From a checkpoint of a small self-supervised image encoder.
Data: trained on photos with spoken descriptions (Open Images, Localized Narratives), 4.7 epochs.
Rows from expert 5 of block 3, named by matrix and row number. Rows with one number belong to one neuron. Each number is 200 + 20 x the weight over its row's rms, rounded and kept within 0 to 999. All counts start at 0. After the name is the row's rms in percent of the matrix's.
# up: expert up (model.blocks.3.mlp.up, 8x384x384), inputs 330-383
# down: expert down (model.blocks.3.mlp.down, 8x384x384, transposed), outputs 330-383
up.193,086,216,210,180,206,184,212,189,173,209,179,198,236,190,204,204,208,204,221,191,202,181,164,169,172,220,210,246,198,170,194,209,211,224,171,192,197,191,176,200,188,207,182,164,190,194,219,188,215,237,207,207,219,186,221
down.193,089,214,199,161,218,243,185,196,156,208,219,167,208,199,222,216,172,167,195,234,208,209,211,175,182,183,200,188,206,184,221,204,239,228,202,209,227,218,232,195,203,194,179,222,221,175,234,189,215,220,188,195,229,243,166
up.194,063,194,183,181,186,204,184,196,204,191,178,198,199,190,190,187,244,234,213,215,205,216,214,239,196,225,184,202,163,182,230,183,209,211,187,148,197,176,190,213,202,185,214,177,167,185,190,181,190,178,186,203,192,193,171
down.194,062,169,185,200,177,196,211,226,191,165,190,216,188,233,196,209,206,159,218,181,178,212,208,168,190,213,209,218,205,199,186,183,173,181,204,232,192,178,221,202,195,154,205,208,207,222,210,225,196,215,208,189,203,215,182
up.195,096,188,192,234,199,184,203,203,209,215,192,211,186,210,216,199,167,190,163,200,218,206,232,203,212,190,168,209,210,211,202,207,179,202,215,207,215,205,196,188,191,203,175,208,227,196,209,179,194,215,182,202,202,238,219
down.195,094,182,174,213,183,216,194,221,213,192,219,153,185,221,196,206,169,250,226,210,194,194,209,191,218,220,190,177,196,245,191,181,189,229,222,192,191,190,210,211,206,183,223,185,243,200,196,200,184,157,213,180,168,213,207
up.196,117,223,207,182,228,198,203,147,213,194,197,205,194,156,204,191,195,219,211,221,178,193,181,197,214,180,220,190,205,190,198,231,183,188,151,181,228,229,198,193,202,215,214,176,204,172,218,186,192,245,259,178,201,208,185
down.196,112,188,190,179,203,165,178,194,165,201,180,193,198,190,211,176,162,204,211,214,213,235,196,194,208,182,193,174,241,213,214,207,234,233,186,226,209,183,195,174,229,216,206,227,214,214,181,196,193,208,191,201,208,197,194
up.197,100,186,181,228,205,198,222,196,198,161,184,198,211,166,229,222,185,200,238,174,199,174,229,236,205,179,213,191,259,222,210,171,196,175,222,151,176,214,216,152,175,218,228,193,169,168,187,205,200,203,178,203,205,178,231
down.197,098,224,198,208,155,207,204,174,194,200,200,214,210,192,200,193,223,203,185,213,195,192,177,214,173,190,226,193,181,203,222,189,233,181,204,183,215,163,192,158,253,181,181,171,218,194,201,203,221,201,201,195,220,210,181
up.198,110,216,183,188,204,201,216,221,189,178,166,205,229,234,246,160,213,183,229,210,222,170,179,200,219,222,179,216,212,175,237,213,164,193,236,194,178,196,189,220,198,192,225,220,251,210,188,224,192,241,184,211,177,231,192
down.198,108,236,234,211,181,215,215,205,183,162,198,193,169,210,182,199,193,203,221,192,212,221,210,194,209,188,182,207,224,224,199,208,237,195,199,201,197,181,201,202,160,195,222,179,201,184,206,214,195,209,206,201,193,209,170
up.199,031,193,178,217,189,167,224,198,195,204,207,214,183,203,186,220,212,201,186,178,220,209,164,204,189,216,189,185,181,231,209,170,175,212,203,187,187,189,200,227,234,190,215,202,190,217,189,189,242,210,226,199,175,233,174
down.199,033,184,208,208,215,155,210,223,196,208,213,168,198,198,205,178,166,196,203,215,202,181,233,208,203,224,219,165,198,218,177,207,193,237,231,197,181,176,199,193,222,203,216,217,214,227,161,192,220,223,232,183,185,175,242
up.200,047,201,197,164,230,194,213,179,193,213,197,186,182,208,224,219,192,142,213,210,204,175,214,242,218,189,185,192,224,185,191,182,224,189,183,210,209,176,200,214,161,165,210,184,183,200,210,198,188,193,176,200,203,211,177
down.200,050,193,205,207,170,212,215,185,210,187,208,204,206,161,203,207,194,197,189,191,194,219,204,211,172,196,222,193,221,214,185,193,195,187,190,162,188,225,206,221,232,211,212,214,193,220,204,201,173,178,212,193,236,177,201
up.201,117,232,193,217,215,207,215,225,224,205,156,251,226,206,201,205,220,197,160,193,200,187,227,218,197,210,210,207,191,200,192,180,192,202,187,224,207,173,217,200,190,179,200,204,218,181,204,163,194,216,167,222,200,219,193
down.201,116,175,201,190,201,217,202,194,194,203,185,197,211,224,194,196,216,244,192,190,189,203,204,188,183,206,200,182,176,188,182,166,216,168,227,221,203,211,213,240,202,177,203,194,203,229,215,189,228,183,229,191,188,161,146
up.202,112,183,184,208,232,171,204,164,199,198,208,206,205,205,211,204,199,204,229,160,198,209,208,186,185,198,218,201,183,245,222,192,204,197,197,222,224,199,190,208,183,209,210,191,167,204,180,172,186,207,210,182,218,196,170
down.202,116,188,221,228,213,182,195,188,204,223,207,168,206,202,179,202,201,182,204,224,207,176,199,238,200,193,180,190,215,187,204,212,209,190,216,196,243,175,221,181,186,186,179,190,156,177,164,180,220,161,234,185,210,181,201
up.203,117,175,185,227,184,191,186,202,140,177,221,237,187,200,205,169,215,225,214,207,200,178,201,224,210,199,206,207,206,206,220,227,213,219,199,238,200,198,216,218,192,216,182,226,218,190,206,228,211,189,208,177,211,186,163
down.203,111,222,203,193,200,209,185,230,179,188,166,195,195,208,216,182,189,190,139,171,183,180,180,205,186,185,193,180,163,251,199,184,182,214,192,197,200,210,189,174,190,182,214,170,198,209,210,173,221,178,215,182,199,188,180
up.204,118,201,183,189,221,201,226,190,213,202,223,205,218,206,205,210,182,183,186,217,165,183,153,220,194,144,207,170,209,188,177,233,202,203,241,176,227,200,207,161,209,205,191,225,182,174,204,180,200,210,216,200,234,219,206
down.204,122,222,207,188,211,214,211,229,158,176,208,153,209,187,176,174,184,211,157,221,193,202,199,205,201,189,193,199,208,198,212,188,237,248,193,221,211,209,207,164,196,213,243,206,202,213,185,196,214,190,222,141,189,213,218
up.205,110,161,162,188,220,181,203,220,208,197,174,189,177,222,207,233,197,182,215,216,216,142,227,197,150,210,210,176,185,218,185,201,203,189,194,221,205,176,219,190,212,177,179,211,212,221,208,190,194,180,189,183,205,193,210
down.205,106,207,197,228,210,203,163,179,182,224,206,228,225,193,191,179,208,202,207,206,169,246,161,221,230,232,199,204,207,184,221,190,185,188,170,156,192,161,180,189,191,242,208,202,183,192,246,153,182,204,179,189,139,177,214
up.206,081,215,214,220,206,216,169,179,165,223,202,186,199,156,214,181,150,215,241,235,182,229,207,194,199,195,205,203,194,166,200,168,210,195,183,178,181,172,195,204,203,217,215,193,192,217,208,216,223,216,211,173,184,262,161
down.206,085,208,199,179,187,214,236,207,172,212,188,206,179,246,180,194,176,188,172,227,188,207,201,190,163,183,222,173,159,219,174,193,171,192,185,204,195,180,216,188,237,176,218,181,218,235,171,189,214,224,213,185,209,216,219
up.207,110,208,185,192,224,197,205,204,214,201,210,194,220,198,179,224,217,210,156,233,211,212,190,218,236,194,210,176,182,215,189,216,194,216,212,227,177,196,194,185,225,208,181,231,169,226,197,187,210,186,234,176,194,192,185
down.207,107,199,178,205,180,217,183,185,236,187,203,201,186,237,179,244,212,226,190,194,235,174,179,236,213,236,188,202,221,198,182,203,224,185,212,215,210,218,182,189,187,181,189,183,194,221,206,183,191,215,174,221,159,216,234
up.208,103,238,216,198,224,173,225,188,211,195,197,181,203,192,199,219,124,184,184,192,214,172,197,199,191,208,181,203,213,243,214,229,175,228,196,211,193,215,199,226,184,187,207,221,225,196,198,205,211,204,208,209,207,201,173
down.208,104,185,195,185,185,195,194,218,183,223,182,210,236,187,189,177,183,217,203,192,222,196,188,228,219,210,197,215,200,186,206,190,219,190,158,197,212,218,195,213,241,185,185,186,212,214,201,195,219,191,188,178,216,175,155
up.209,063,238,169,212,196,190,214,162,197,223,179,213,232,190,177,234,224,217,204,220,201,220,226,236,217,181,193,200,179,204,193,194,212,204,194,211,191,203,180,210,143,207,193,198,197,203,212,196,218,219,192,206,167,204,201
down.209,070,219,215,194,245,210,210,202,194,218,215,217,173,184,214,190,170,188,206,210,158,206,213,183,198,248,212,196,210,183,190,204,191,179,184,182,215,219,210,251,217,235,187,206,191,196,197,193,228,156,165,237,159,200,205
up.210,122,216,211,187,161,221,179,198,196,218,210,171,197,212,195,183,213,252,174,203,205,192,190,224,228,199,239,191,205,191,220,228,186,163,165,175,222,188,175,182,192,221,183,192,165,213,174,198,217,205,208,170,195,191,206
down.210,120,204,217,204,201,207,234,194,192,215,205,221,204,162,182,215,209,180,222,180,233,213,222,186,202,193,168,210,248,199,194,207,192,173,195,201,204,240,215,198,233,160,205,189,181,220,206,183,194,201,211,177,227,178,195
up.211,099,186,211,204,185,212,202,171,163,197,188,207,186,205,226,184,223,225,221,166,216,196,195,221,178,200,184,229,265,197,205,194,208,190,179,219,179,184,182,175,181,227,203,186,181,206,222,214,190,228,225,216,192,214,183
down.211,100,208,192,196,196,199,171,209,172,189,227,177,205,217,204,181,180,211,220,213,199,233,191,195,155,190,205,162,201,196,259,212,198,223,161,183,214,218,184,182,224,186,200,184,237,169,190,190,193,194,195,213,220,203,229
up.212,054,209,198,190,180,263,211,230,188,226,215,176,199,187,205,225,206,212,181,208,170,200,179,216,223,140,198,223,196,201,217,187,204,235,210,195,164,201,207,184,184,206,243,188,204,198,226,227,220,203,186,239,172,216,221
down.212,054,203,186,233,195,227,231,190,188,180,205,211,189,169,203,200,216,225,226,214,192,214,199,197,196,204,200,231,237,235,226,192,186,215,214,197,177,174,215,210,223,207,229,203,184,195,221,202,194,231,188,194,237,203,189
up.213,109,242,202,169,186,213,176,178,215,218,168,178,222,192,188,187,191,202,186,193,218,220,237,207,192,208,207,194,187,201,186,186,178,214,201,178,197,202,192,172,210,180,191,174,214,231,247,201,188,206,225,189,211,205,172
down.213,108,218,215,169,187,186,196,218,171,201,206,183,211,235,218,188,216,158,199,219,199,192,196,210,200,206,204,209,201,215,212,218,148,186,220,201,218,190,178,171,194,211,184,223,205,181,203,159,229,190,188,209,199,206,197
up.214,059,174,196,223,200,225,234,210,177,214,193,191,219,226,160,221,192,200,212,239,178,188,205,176,206,208,207,238,183,238,199,177,223,237,218,179,207,205,203,218,204,186,185,209,191,213,213,183,206,185,235,215,197,161,210
down.214,064,139,201,187,237,259,202,171,238,174,209,178,212,186,212,196,180,213,220,218,204,217,192,210,225,187,228,206,229,178,169,209,203,213,207,223,173,194,177,229,239,207,229,240,203,188,162,208,205,200,221,206,205,191,210
up.215,121,236,177,187,205,198,230,200,166,206,187,193,185,203,181,218,177,182,196,222,197,220,215,216,209,165,193,187,201,212,183,205,209,168,214,203,213,204,213,200,226,158,169,208,198,192,207,183,168,188,193,176,203,205,190
down.215,120,191,181,190,226,199,207,221,242,203,210,189,212,222,215,180,184,203,208,166,196,186,189,222,209,182,211,188,204,219,201,192,211,216,192,207,186,148,203,201,200,226,244,172,222,156,231,196,224,176,195,224,239,195,182
up.216,086,184,201,178,214,240,160,158,224,184,187,215,198,202,185,193,223,183,196,185,223,198,222,199,192,222,184,211,187,209,227,223,232,193,201,178,183,166,202,199,225,203,223,197,219,235,210,222,205,198,187,187,218,195,186
down.216,093,206,180,216,220,202,181,206,176,175,178,176,206,156,239,160,215,227,211,212,208,232,213,191,185,233,230,184,201,247,203,199,198,191,220,241,187,178,201,185,186,190,221,244,180,211,193,173,243,230,187,219,202,212,206
up.217,045,194,223,219,193,228,150,186,187,223,175,211,194,208,211,169,220,193,188,232,206,226,195,190,237,193,186,203,201,213,196,168,198,212,205,187,198,235,189,181,205,189,229,168,214,191,202,196,211,241,201,200,212,168,181
down.217,048,175,183,162,241,162,167,193,201,151,163,214,221,207,213,210,232,183,196,214,146,222,190,217,224,202,195,213,218,210,221,201,160,209,230,197,197,198,228,156,213,229,233,214,174,197,208,178,218,190,236,207,222,190,204
up.218,119,224,187,191,170,167,196,137,217,218,179,204,223,177,170,220,219,233,234,203,224,206,207,216,227,217,189,192,242,168,225,215,209,186,226,205,207,216,181,221,198,192,222,197,162,198,174,209,218,186,207,201,187,215,188
down.218,117,182,219,223,212,184,202,186,203,189,228,162,188,202,186,210,195,213,236,226,212,221,197,221,178,155,212,210,175,197,191,185,198,170,197,228,154,203,144,175,182,231,179,234,219,196,196,176,188,219,185,228,184,210,188
up.219,077,161,196,251,209,164,187,206,166,188,163,187,213,231,180,208,194,212,194,192,230,148,179,231,189,194,247,195,219,212,208,199,204,209,222,171,195,209,172,177,196,205,226,178,203,181,166,189,189,189,222,171,214,192,176
down.219,067,198,194,211,212,210,200,212,225,164,225,185,229,196,203,216,178,231,193,202,214,209,210,176,214,237,172,198,192,206,214,190,235,201,215,205,209,196,215,211,189,180,192,234,186,214,228,215,196,193,207,213,168,198,213
up.220,070,209,196,196,196,196,244,190,201,221,179,199,194,158,188,209,206,215,207,182,187,156,213,211,203,207,186,185,210,196,220,243,194,203,210,214,212,172,230,202,188,218,165,206,183,247,221,191,211,187,191,196,203,206,229
down.220,072,186,204,183,227,201,185,205,190,196,209,212,172,204,209,146,197,216,189,188,198,207,209,167,177,191,207,220,189,229,206,189,186,218,192,212,181,190,194,193,166,181,194,209,202,192,232,183,199,175,194,183,195,148,215
up.221,095,207,222,225,254,219,196,203,166,202,231,216,196,190,155,163,179,197,201,258,205,166,185,219,198,220,199,199,194,198,219,175,187,220,192,191,184,181,197,237,231,205,224,214,198,181,205,235,235,204,162,188,183,195,190
down.221,096,199,229,174,187,202,211,231,170,215,217,185,201,215,198,197,190,226,210,197,202,177,205,172,228,172,218,196,191,207,189,230,177,205,151,194,203,199,196,225,205,199,206,213,258,200,196,230,202,237,222,223,174,205,218
up.222,122,173,187,204,192,216,227,211,206,200,197,177,186,195,179,224,182,208,203,227,208,222,193,198,239,210,220,172,202,234,231,194,209,218,200,185,191,232,191,220,195,189,185,204,174,158,219,182,233,210,200,195,219,218,220
down.222,125,213,204,233,183,240,223,193,221,203,244,231,213,249,215,187,201,235,159,196,226,177,234,187,229,206,181,195,225,203,184,204,219,197,170,211,189,200,234,171,174,177,169,193,216,206,202,208,216,199,209,188,208,211,194
up.223,106,227,163,207,227,208,216,245,178,203,187,204,225,219,181,182,208,218,201,183,179,213,205,199,190,188,216,190,206,187,206,214,171,184,200,160,155,158,187,184,206,189,197,207,177,195,208,175,178,199,226,172,189,207,207
down.223,104,225,213,165,208,225,233,165,208,206,212,186,215,202,183,214,197,199,227,210,166,213,243,187,160,197,202,182,193,213,193,205,209,178,193,213,229,213,210,190,194,186,210,194,186,209,208,250,207,195,191,211,177,206,206
up.224,086,186,199,205,212,189,231,233,225,189,199,205,187,218,177,226,201,204,197,208,240,188,167,192,198,216,210,188,205,206,180,239,188,196,207,209,206,202,183,210,218,245,211,148,206,179,153,216,225,219,178,206,216,177,201
down.224,092,211,181,205,177,206,218,178,189,197,180,184,201,190,182,229,218,233,203,184,190,200,186,176,211,154,208,202,224,230,215,206,212,173,197,180,208,217,181,162,199,204,183,193,195,203,219,214,212,208,224,233,189,210,159
up.225,074,161,209,185,218,206,206,168,221,212,216,197,207,214,246,202,223,193,224,185,207,212,190,176,190,194,219,158,240,205,174,233,205,225,212,206,216,187,165,189,203,203,190,171,226,215,191,208,216,230,212,180,176,211,203
down.225,078,205,219,153,188,192,216,216,193,174,212,194,204,202,164,228,229,212,208,217,182,194,218,206,187,216,189,181,203,214,185,231,227,211,172,200,231,179,200,244,150,188,188,204,213,202,181,187,197,210,223,194,251,191,164
up.226,068,190,221,215,203,181,209,193,225,191,206,188,167,198,201,176,214,206,200,213,191,154,205,220,204,173,192,210,213,216,240,156,232,195,228,187,247,216,207,133,176,176,185,185,202,189,202,198,211,235,166,208,191,211,190
down.226,066,222,216,169,192,183,215,202,178,201,225,187,208,240,194,233,219,203,175,192,159,203,206,181,189,206,154,175,220,193,204,204,228,213,198,232,191,219,222,216,199,249,209,218,158,200,149,187,206,204,215,187,183,203,235
up.227,111,228,167,210,209,192,217,211,218,197,200,183,165,198,193,203,200,192,204,191,202,177,241,218,178,238,180,170,157,175,228,168,218,190,242,218,149,192,210,245,195,179,204,175,212,204,178,189,191,188,204,223,212,179,227
down.227,107,218,208,212,169,207,194,197,220,179,165,217,223,177,232,227,195,206,218,234,201,178,167,180,246,187,207,193,228,213,161,199,176,196,197,170,207,172,190,202,189,187,173,221,186,201,218,232,191,202,202,220,172,195,216
up.228,119,186,189,203,208,198,160,175,168,219,220,205,199,194,188,203,185,202,172,209,195,214,230,189,197,233,191,236,206,192,205,190,192,181,220,235,223,189,216,197,174,185,209,171,200,201,212,170,233,214,225,190,191,196,183
down.228,118,209,206,199,199,193,171,221,208,191,171,180,201,205,170,209,222,201,215,183,213,206,194,179,185,196,221,205,193,200,173,169,239,203,164,196,189,210,186,191,212,210,162,193,202,198,186,217,182,208,187,173,220,202,196
up.229,077,195,179,187,204,201,169,204,194,210,209,202,214,214,193,189,169,200,146,212,217,194,209,201,175,200,211,205,192,189,193,195,192,192,196,183,210,175,209,177,194,173,213,153,213,240,183,169,196,191,189,223,241,208,215
down.229,075,203,210,208,222,210,175,174,182,230,216,221,206,214,168,239,214,223,219,211,182,168,172,177,178,195,188,200,239,191,256,215,183,178,200,200,201,209,166,198,200,242,234,200,175,209,225,182,206,210,204,234,202,213,156
up.230,088,231,234,197,217,220,222,174,238,197,196,164,177,193,252,202,207,205,184,197,217,197,183,204,187,190,214,193,226,195,204,200,201,151,220,192,207,206,198,173,214,157,189,186,152,230,204,195,186,189,206,207,226,176,232
down.230,090,212,189,222,221,206,178,195,195,212,194,237,203,179,197,207,211,190,232,211,189,192,207,197,204,192,216,223,206,215,205,203,171,215,191,209,180,200,204,222,212,158,212,185,198,148,236,213,195,199,199,176,221,195,189
up.231,053,200,189,213,192,192,228,217,186,211,207,244,218,209,177,212,206,190,222,195,188,229,199,191,215,204,216,206,193,211,211,246,146,239,207,186,194,228,236,202,182,166,213,223,210,230,217,221,202,190,184,203,218,222,211
down.231,053,205,190,188,195,192,184,209,210,231,204,187,199,236,212,199,222,151,226,211,187,180,193,220,177,225,181,149,215,183,179,238,183,213,221,226,174,151,186,183,177,169,192,196,204,198,176,216,218,196,212,189,205,231,177
up.232,106,229,163,242,180,202,221,202,190,209,207,224,174,213,195,206,211,182,203,244,195,199,207,213,184,236,189,195,167,195,194,192,208,190,205,182,196,211,193,217,195,212,211,217,190,213,241,188,207,234,209,218,211,190,187
down.232,105,206,184,203,213,243,225,198,204,153,204,205,199,215,169,194,196,176,224,184,198,194,190,224,215,181,197,215,196,203,191,210,206,230,150,194,178,210,194,204,185,217,199,200,143,247,197,164,188,175,194,215,228,198,190
up.233,049,198,169,200,252,195,180,161,198,189,194,233,200,189,209,210,177,213,176,211,212,188,217,173,176,207,215,181,205,222,176,190,214,169,180,190,174,179,189,218,181,219,211,199,233,177,200,200,206,165,183,225,236,186,192
down.233,052,213,217,192,207,173,202,183,221,227,222,214,215,235,201,178,213,184,230,208,166,153,196,199,205,239,189,177,196,203,216,241,230,192,193,202,196,181,228,188,224,188,187,183,214,198,246,199,221,224,199,220,196,224,208
up.234,077,184,191,172,208,177,168,198,197,197,229,206,209,199,207,200,205,179,181,150,254,170,206,194,218,194,194,180,197,197,193,194,195,210,209,184,173,203,246,207,159,166,209,213,177,214,196,209,227,178,161,162,203,211,205
down.234,077,200,230,200,201,175,213,180,227,219,223,222,223,198,199,208,186,225,192,193,202,183,223,214,188,219,192,208,205,199,176,187,201,196,220,229,196,171,186,173,201,247,164,179,198,197,209,178,213,188,186,196,192,200,214
up.235,097,182,218,200,173,233,218,153,228,212,205,191,201,192,205,179,211,214,201,232,208,190,202,180,210,180,183,257,177,221,179,202,181,185,224,208,213,182,184,191,202,203,191,195,218,240,228,219,182,195,207,205,226,204,181
down.235,103,214,228,216,187,195,191,194,212,162,171,205,206,229,221,194,215,172,216,206,200,180,223,196,218,214,202,190,197,224,211,208,203,211,224,198,196,212,185,218,194,186,218,207,234,182,191,232,179,183,195,191,255,190,184
up.236,076,189,185,206,202,173,223,191,202,206,182,219,235,207,170,196,181,227,215,172,176,210,160,225,187,198,155,169,240,157,216,202,165,224,181,202,210,203,220,185,211,189,179,208,202,215,214,195,204,202,187,177,204,191,214
down.236,082,205,195,202,193,183,197,186,159,202,227,174,214,204,199,193,194,206,196,207,240,208,233,194,202,215,163,182,188,177,218,213,227,171,188,215,215,210,211,201,183,206,219,197,202,223,218,157,197,244,190,213,213,209,181
up.237,113,159,222,212,174,198,205,201,176,213,204,183,213,204,221,195,195,171,167,188,249,213,203,193,170,198,168,247,181,227,235,197,188,220,202,248,211,224,172,200,181,180,204,220,209,200,221,198,230,218,171,230,200,208,203
down.237,112,217,193,183,238,175,205,183,226,218,229,190,183,217,207,203,203,223,193,188,192,194,216,170,207,215,201,217,190,163,176,198,203,202,227,206,186,201,211,187,237,184,193,183,218,225,203,177,160,160,220,178,209,195,210
up.238,110,191,215,183,212,196,192,174,226,217,192,201,181,247,189,178,193,203,220,241,210,195,202,231,199,185,213,196,160,215,181,224,199,193,175,178,246,203,185,202,184,178,183,187,239,210,172,203,172,189,203,186,207,204,207
down.238,111,195,208,176,230,178,200,201,209,204,184,188,180,218,190,224,193,233,193,191,176,155,184,218,229,204,177,193,251,193,202,160,201,138,185,202,202,203,219,196,218,185,200,222,199,191,218,188,213,241,214,201,209,209,216
up.239,091,206,181,208,181,178,177,216,172,208,180,199,240,206,207,205,194,237,172,183,200,233,212,212,195,177,181,191,171,201,212,181,181,206,201,228,168,237,188,185,215,206,183,193,212,205,202,204,193,199,237,239,186,185,204
down.239,099,198,184,224,229,196,188,189,213,206,217,173,181,199,205,198,203,214,224,211,200,228,191,192,205,195,213,198,181,189,189,182,209,182,214,222,231,206,242,189,199,213,217,199,188,208,200,236,179,210,192,226,224,177,187
up.240,110,190,213,217,190,199,185,183,199,209,225,196,192,180,201,179,212,171,205,199,219,231,198,172,207,189,184,232,177,223,185,184,199,198,184,185,180,200,208,172,198,186,227,189,192,183,188,206,171,195,196,189,191,224,195
down.240,117,206,172,186,183,185,196,240,194,220,226,199,191,201,190,188,171,190,176,190,218,208,196,229,165,173,182,163,163,169,162,211,239,205,202,227,178,161,205,252,212,207,226,220,168,190,185,187,198,194,193,213,200,195,230
up.241,047,183,209,195,210,219,212,162,196,200,219,204,204,207,177,194,247,201,201,172,168,220,196,180,178,186,188,205,239,202,202,191,211,227,200,181,193,182,199,197,189,201,187,199,173,181,199,177,224,197,162,193,216,252,176
down.241,047,228,187,172,212,204,174,208,192,223,171,210,206,194,195,178,197,210,173,203,215,215,202,202,213,243,222,201,188,200,198,210,250,226,217,166,192,192,231,194,182,159,179,246,188,175,174,204,217,185,196,172,208,224,198
up.242,111,191,181,218,168,228,194,194,196,228,186,217,200,230,197,200,216,205,174,178,197,185,213,215,190,181,190,202,189,187,212,206,221,193,192,212,188,202,208,203,187,194,192,243,177,190,186,185,159,207,178,192,185,197,176
down.242,116,198,222,199,206,204,228,181,194,216,160,150,171,176,194,204,192,179,213,207,199,197,177,186,250,218,195,205,219,192,232,187,205,223,188,172,217,210,186,226,171,183,185,177,195,226,215,209,208,197,172,219,217,189,208
up.243,029,206,165,227,216,202,199,195,210,193,205,197,220,209,174,183,208,216,172,249,187,191,196,212,170,223,225,215,184,172,199,213,217,224,177,166,195,212,188,190,236,186,240,184,202,197,200,219,216,176,204,198,212,196,164
down.243,032,198,231,210,176,218,191,188,190,190,208,219,214,232,197,216,206,218,178,221,198,203,199,201,169,183,207,206,230,188,205,211,196,236,205,201,236,160,207,176,225,224,199,199,192,200,199,204,222,184,221,190,171,188,190
up.244,111,203,170,201,211,200,191,228,178,219,206,186,211,252,224,214,199,216,197,214,170,202,223,219,191,177,206,227,154,188,179,215,215,195,225,196,177,245,186,230,206,205,183,202,203,190,207,237,217,229,228,186,190,192,189
down.244,108,200,211,187,201,193,236,213,177,217,177,200,264,209,207,188,186,214,201,204,205,229,219,195,162,186,237,182,189,192,194,209,184,192,189,184,176,243,179,205,200,207,211,174,190,229,238,200,191,195,174,207,179,206,176
up.245,117,193,205,199,182,212,176,216,225,249,208,200,200,198,219,177,185,224,230,213,219,198,204,209,229,211,190,200,217,196,210,202,196,198,197,229,208,190,209,188,215,192,226,205,155,204,228,180,197,182,210,184,220,189,221
down.245,120,184,176,226,201,212,199,184,173,207,169,168,182,221,175,218,183,185,196,204,205,178,230,189,179,172,206,213,178,203,187,198,188,185,225,200,242,203,209,210,227,173,141,221,161,162,210,195,216,185,199,197,206,186,217
up.246,085,221,188,194,198,207,199,221,209,182,167,183,223,200,200,194,187,182,141,196,223,166,238,208,190,174,224,192,154,188,220,181,199,201,204,199,210,190,210,214,184,243,207,194,200,202,185,220,203,210,194,176,231,166,198
down.246,091,202,242,163,181,198,192,164,197,203,200,205,234,234,206,193,213,189,220,201,185,209,215,192,184,224,187,181,192,214,220,207,164,217,214,199,202,183,193,214,204,199,160,201,185,191,220,229,219,217,206,182,199,205,236
up.247,113,189,173,167,217,176,168,223,154,193,174,216,236,193,213,224,203,184,217,191,199,202,196,214,198,206,173,201,187,222,217,240,220,166,204,211,194,184,225,230,166,242,210,158,178,216,176,202,210,224,214,199,196,185,210
down.247,117,179,189,165,196,193,175,187,208,210,176,196,183,180,203,191,215,229,237,207,175,175,206,180,199,193,194,226,226,190,184,214,229,200,211,193,175,179,184,199,194,189,175,206,181,182,218,217,170,177,190,206,190,184,207
up.248,106,225,202,170,183,194,191,228,196,217,191,236,217,186,209,221,228,184,195,166,205,225,164,199,216,208,178,204,177,173,196,187,171,176,166,236,185,195,190,167,193,215,179,204,220,199,208,204,196,203,235,218,210,201,222
down.248,107,199,168,205,198,208,190,210,154,226,191,187,217,223,239,169,231,234,223,186,201,182,197,202,217,188,210,161,218,206,180,200,229,191,194,209,200,179,181,200,137,188,240,195,221,200,213,212,202,182,196,199,212,168,208
up.249,048,191,167,190,200,220,193,182,206,229,211,231,219,172,231,191,207,244,220,203,210,206,223,183,208,201,206,190,193,233,197,215,195,219,215,209,196,230,209,172,235,215,183,184,188,195,202,195,183,207,187,226,184,192,213
down.249,052,166,188,187,248,202,193,235,221,238,178,217,210,197,218,185,185,195,169,216,188,199,215,214,185,170,200,206,209,191,189,165,230,217,213,202,250,197,207,227,196,182,221,179,215,211,202,215,199,205,217,195,192,203,201
up.250,115,185,212,210,175,219,191,194,236,188,237,217,154,229,172,199,195,243,181,219,202,163,205,216,200,208,182,206,152,189,217,209,207,202,207,196,194,205,169,237,188,203,168,200,189,203,171,207,205,196,207,248,211,212,245
down.250,112,224,205,203,182,247,195,209,196,231,182,221,194,223,190,183,174,153,199,206,200,215,194,221,182,177,190,203,194,222,177,227,230,210,215,171,220,187,193,192,244,186,217,216,217,229,203,189,204,234,200,204,203,183,185
up.251,057,169,156,170,222,183,197,242,182,207,189,224,209,212,183,223,193,226,180,189,180,210,195,184,174,161,202,204,184,215,190,161,197,220,219,176,208,195,219,171,215,229,249,197,216,218,223,188,183,237,218,192,197,182,208
down.251,053,188,184,210,171,203,205,202,170,168,221,183,187,188,197,217,212,248,192,190,189,205,207,213,189,228,196,178,181,230,163,200,208,201,181,178,213,181,180,186,174,195,195,182,177,209,211,214,200,181,175,227,185,207,203
up.252,089,206,191,187,195,202,192,178,197,191,181,232,165,227,186,185,188,199,216,182,183,214,194,205,186,206,171,191,204,179,215,182,172,178,169,205,207,232,177,203,207,209,199,247,210,211,153,193,194,178,201,207,184,200,220
down.252,087,190,208,163,194,185,196,184,210,191,191,206,218,204,204,219,210,205,186,246,261,180,203,226,188,193,199,209,205,205,204,220,201,198,173,180,203,224,241,191,236,214,202,193,203,187,212,182,237,197,186,190,216,187,217
up.253,114,199,172,238,181,222,231,207,211,163,195,201,228,158,177,187,160,193,212,197,213,190,232,182,183,176,242,224,180,215,160,219,184,183,191,212,189,188,224,176,225,195,172,232,207,205,210,237,217,212,163,200,218,224,198
down.253,109,210,215,171,192,222,194,203,205,202,201,198,189,219,197,225,231,203,172,199,227,182,189,202,191,174,165,196,187,132,214,210,192,171,191,222,197,177,219,187,216,195,214,164,226,216,206,208,240,166,231,176,179,174,231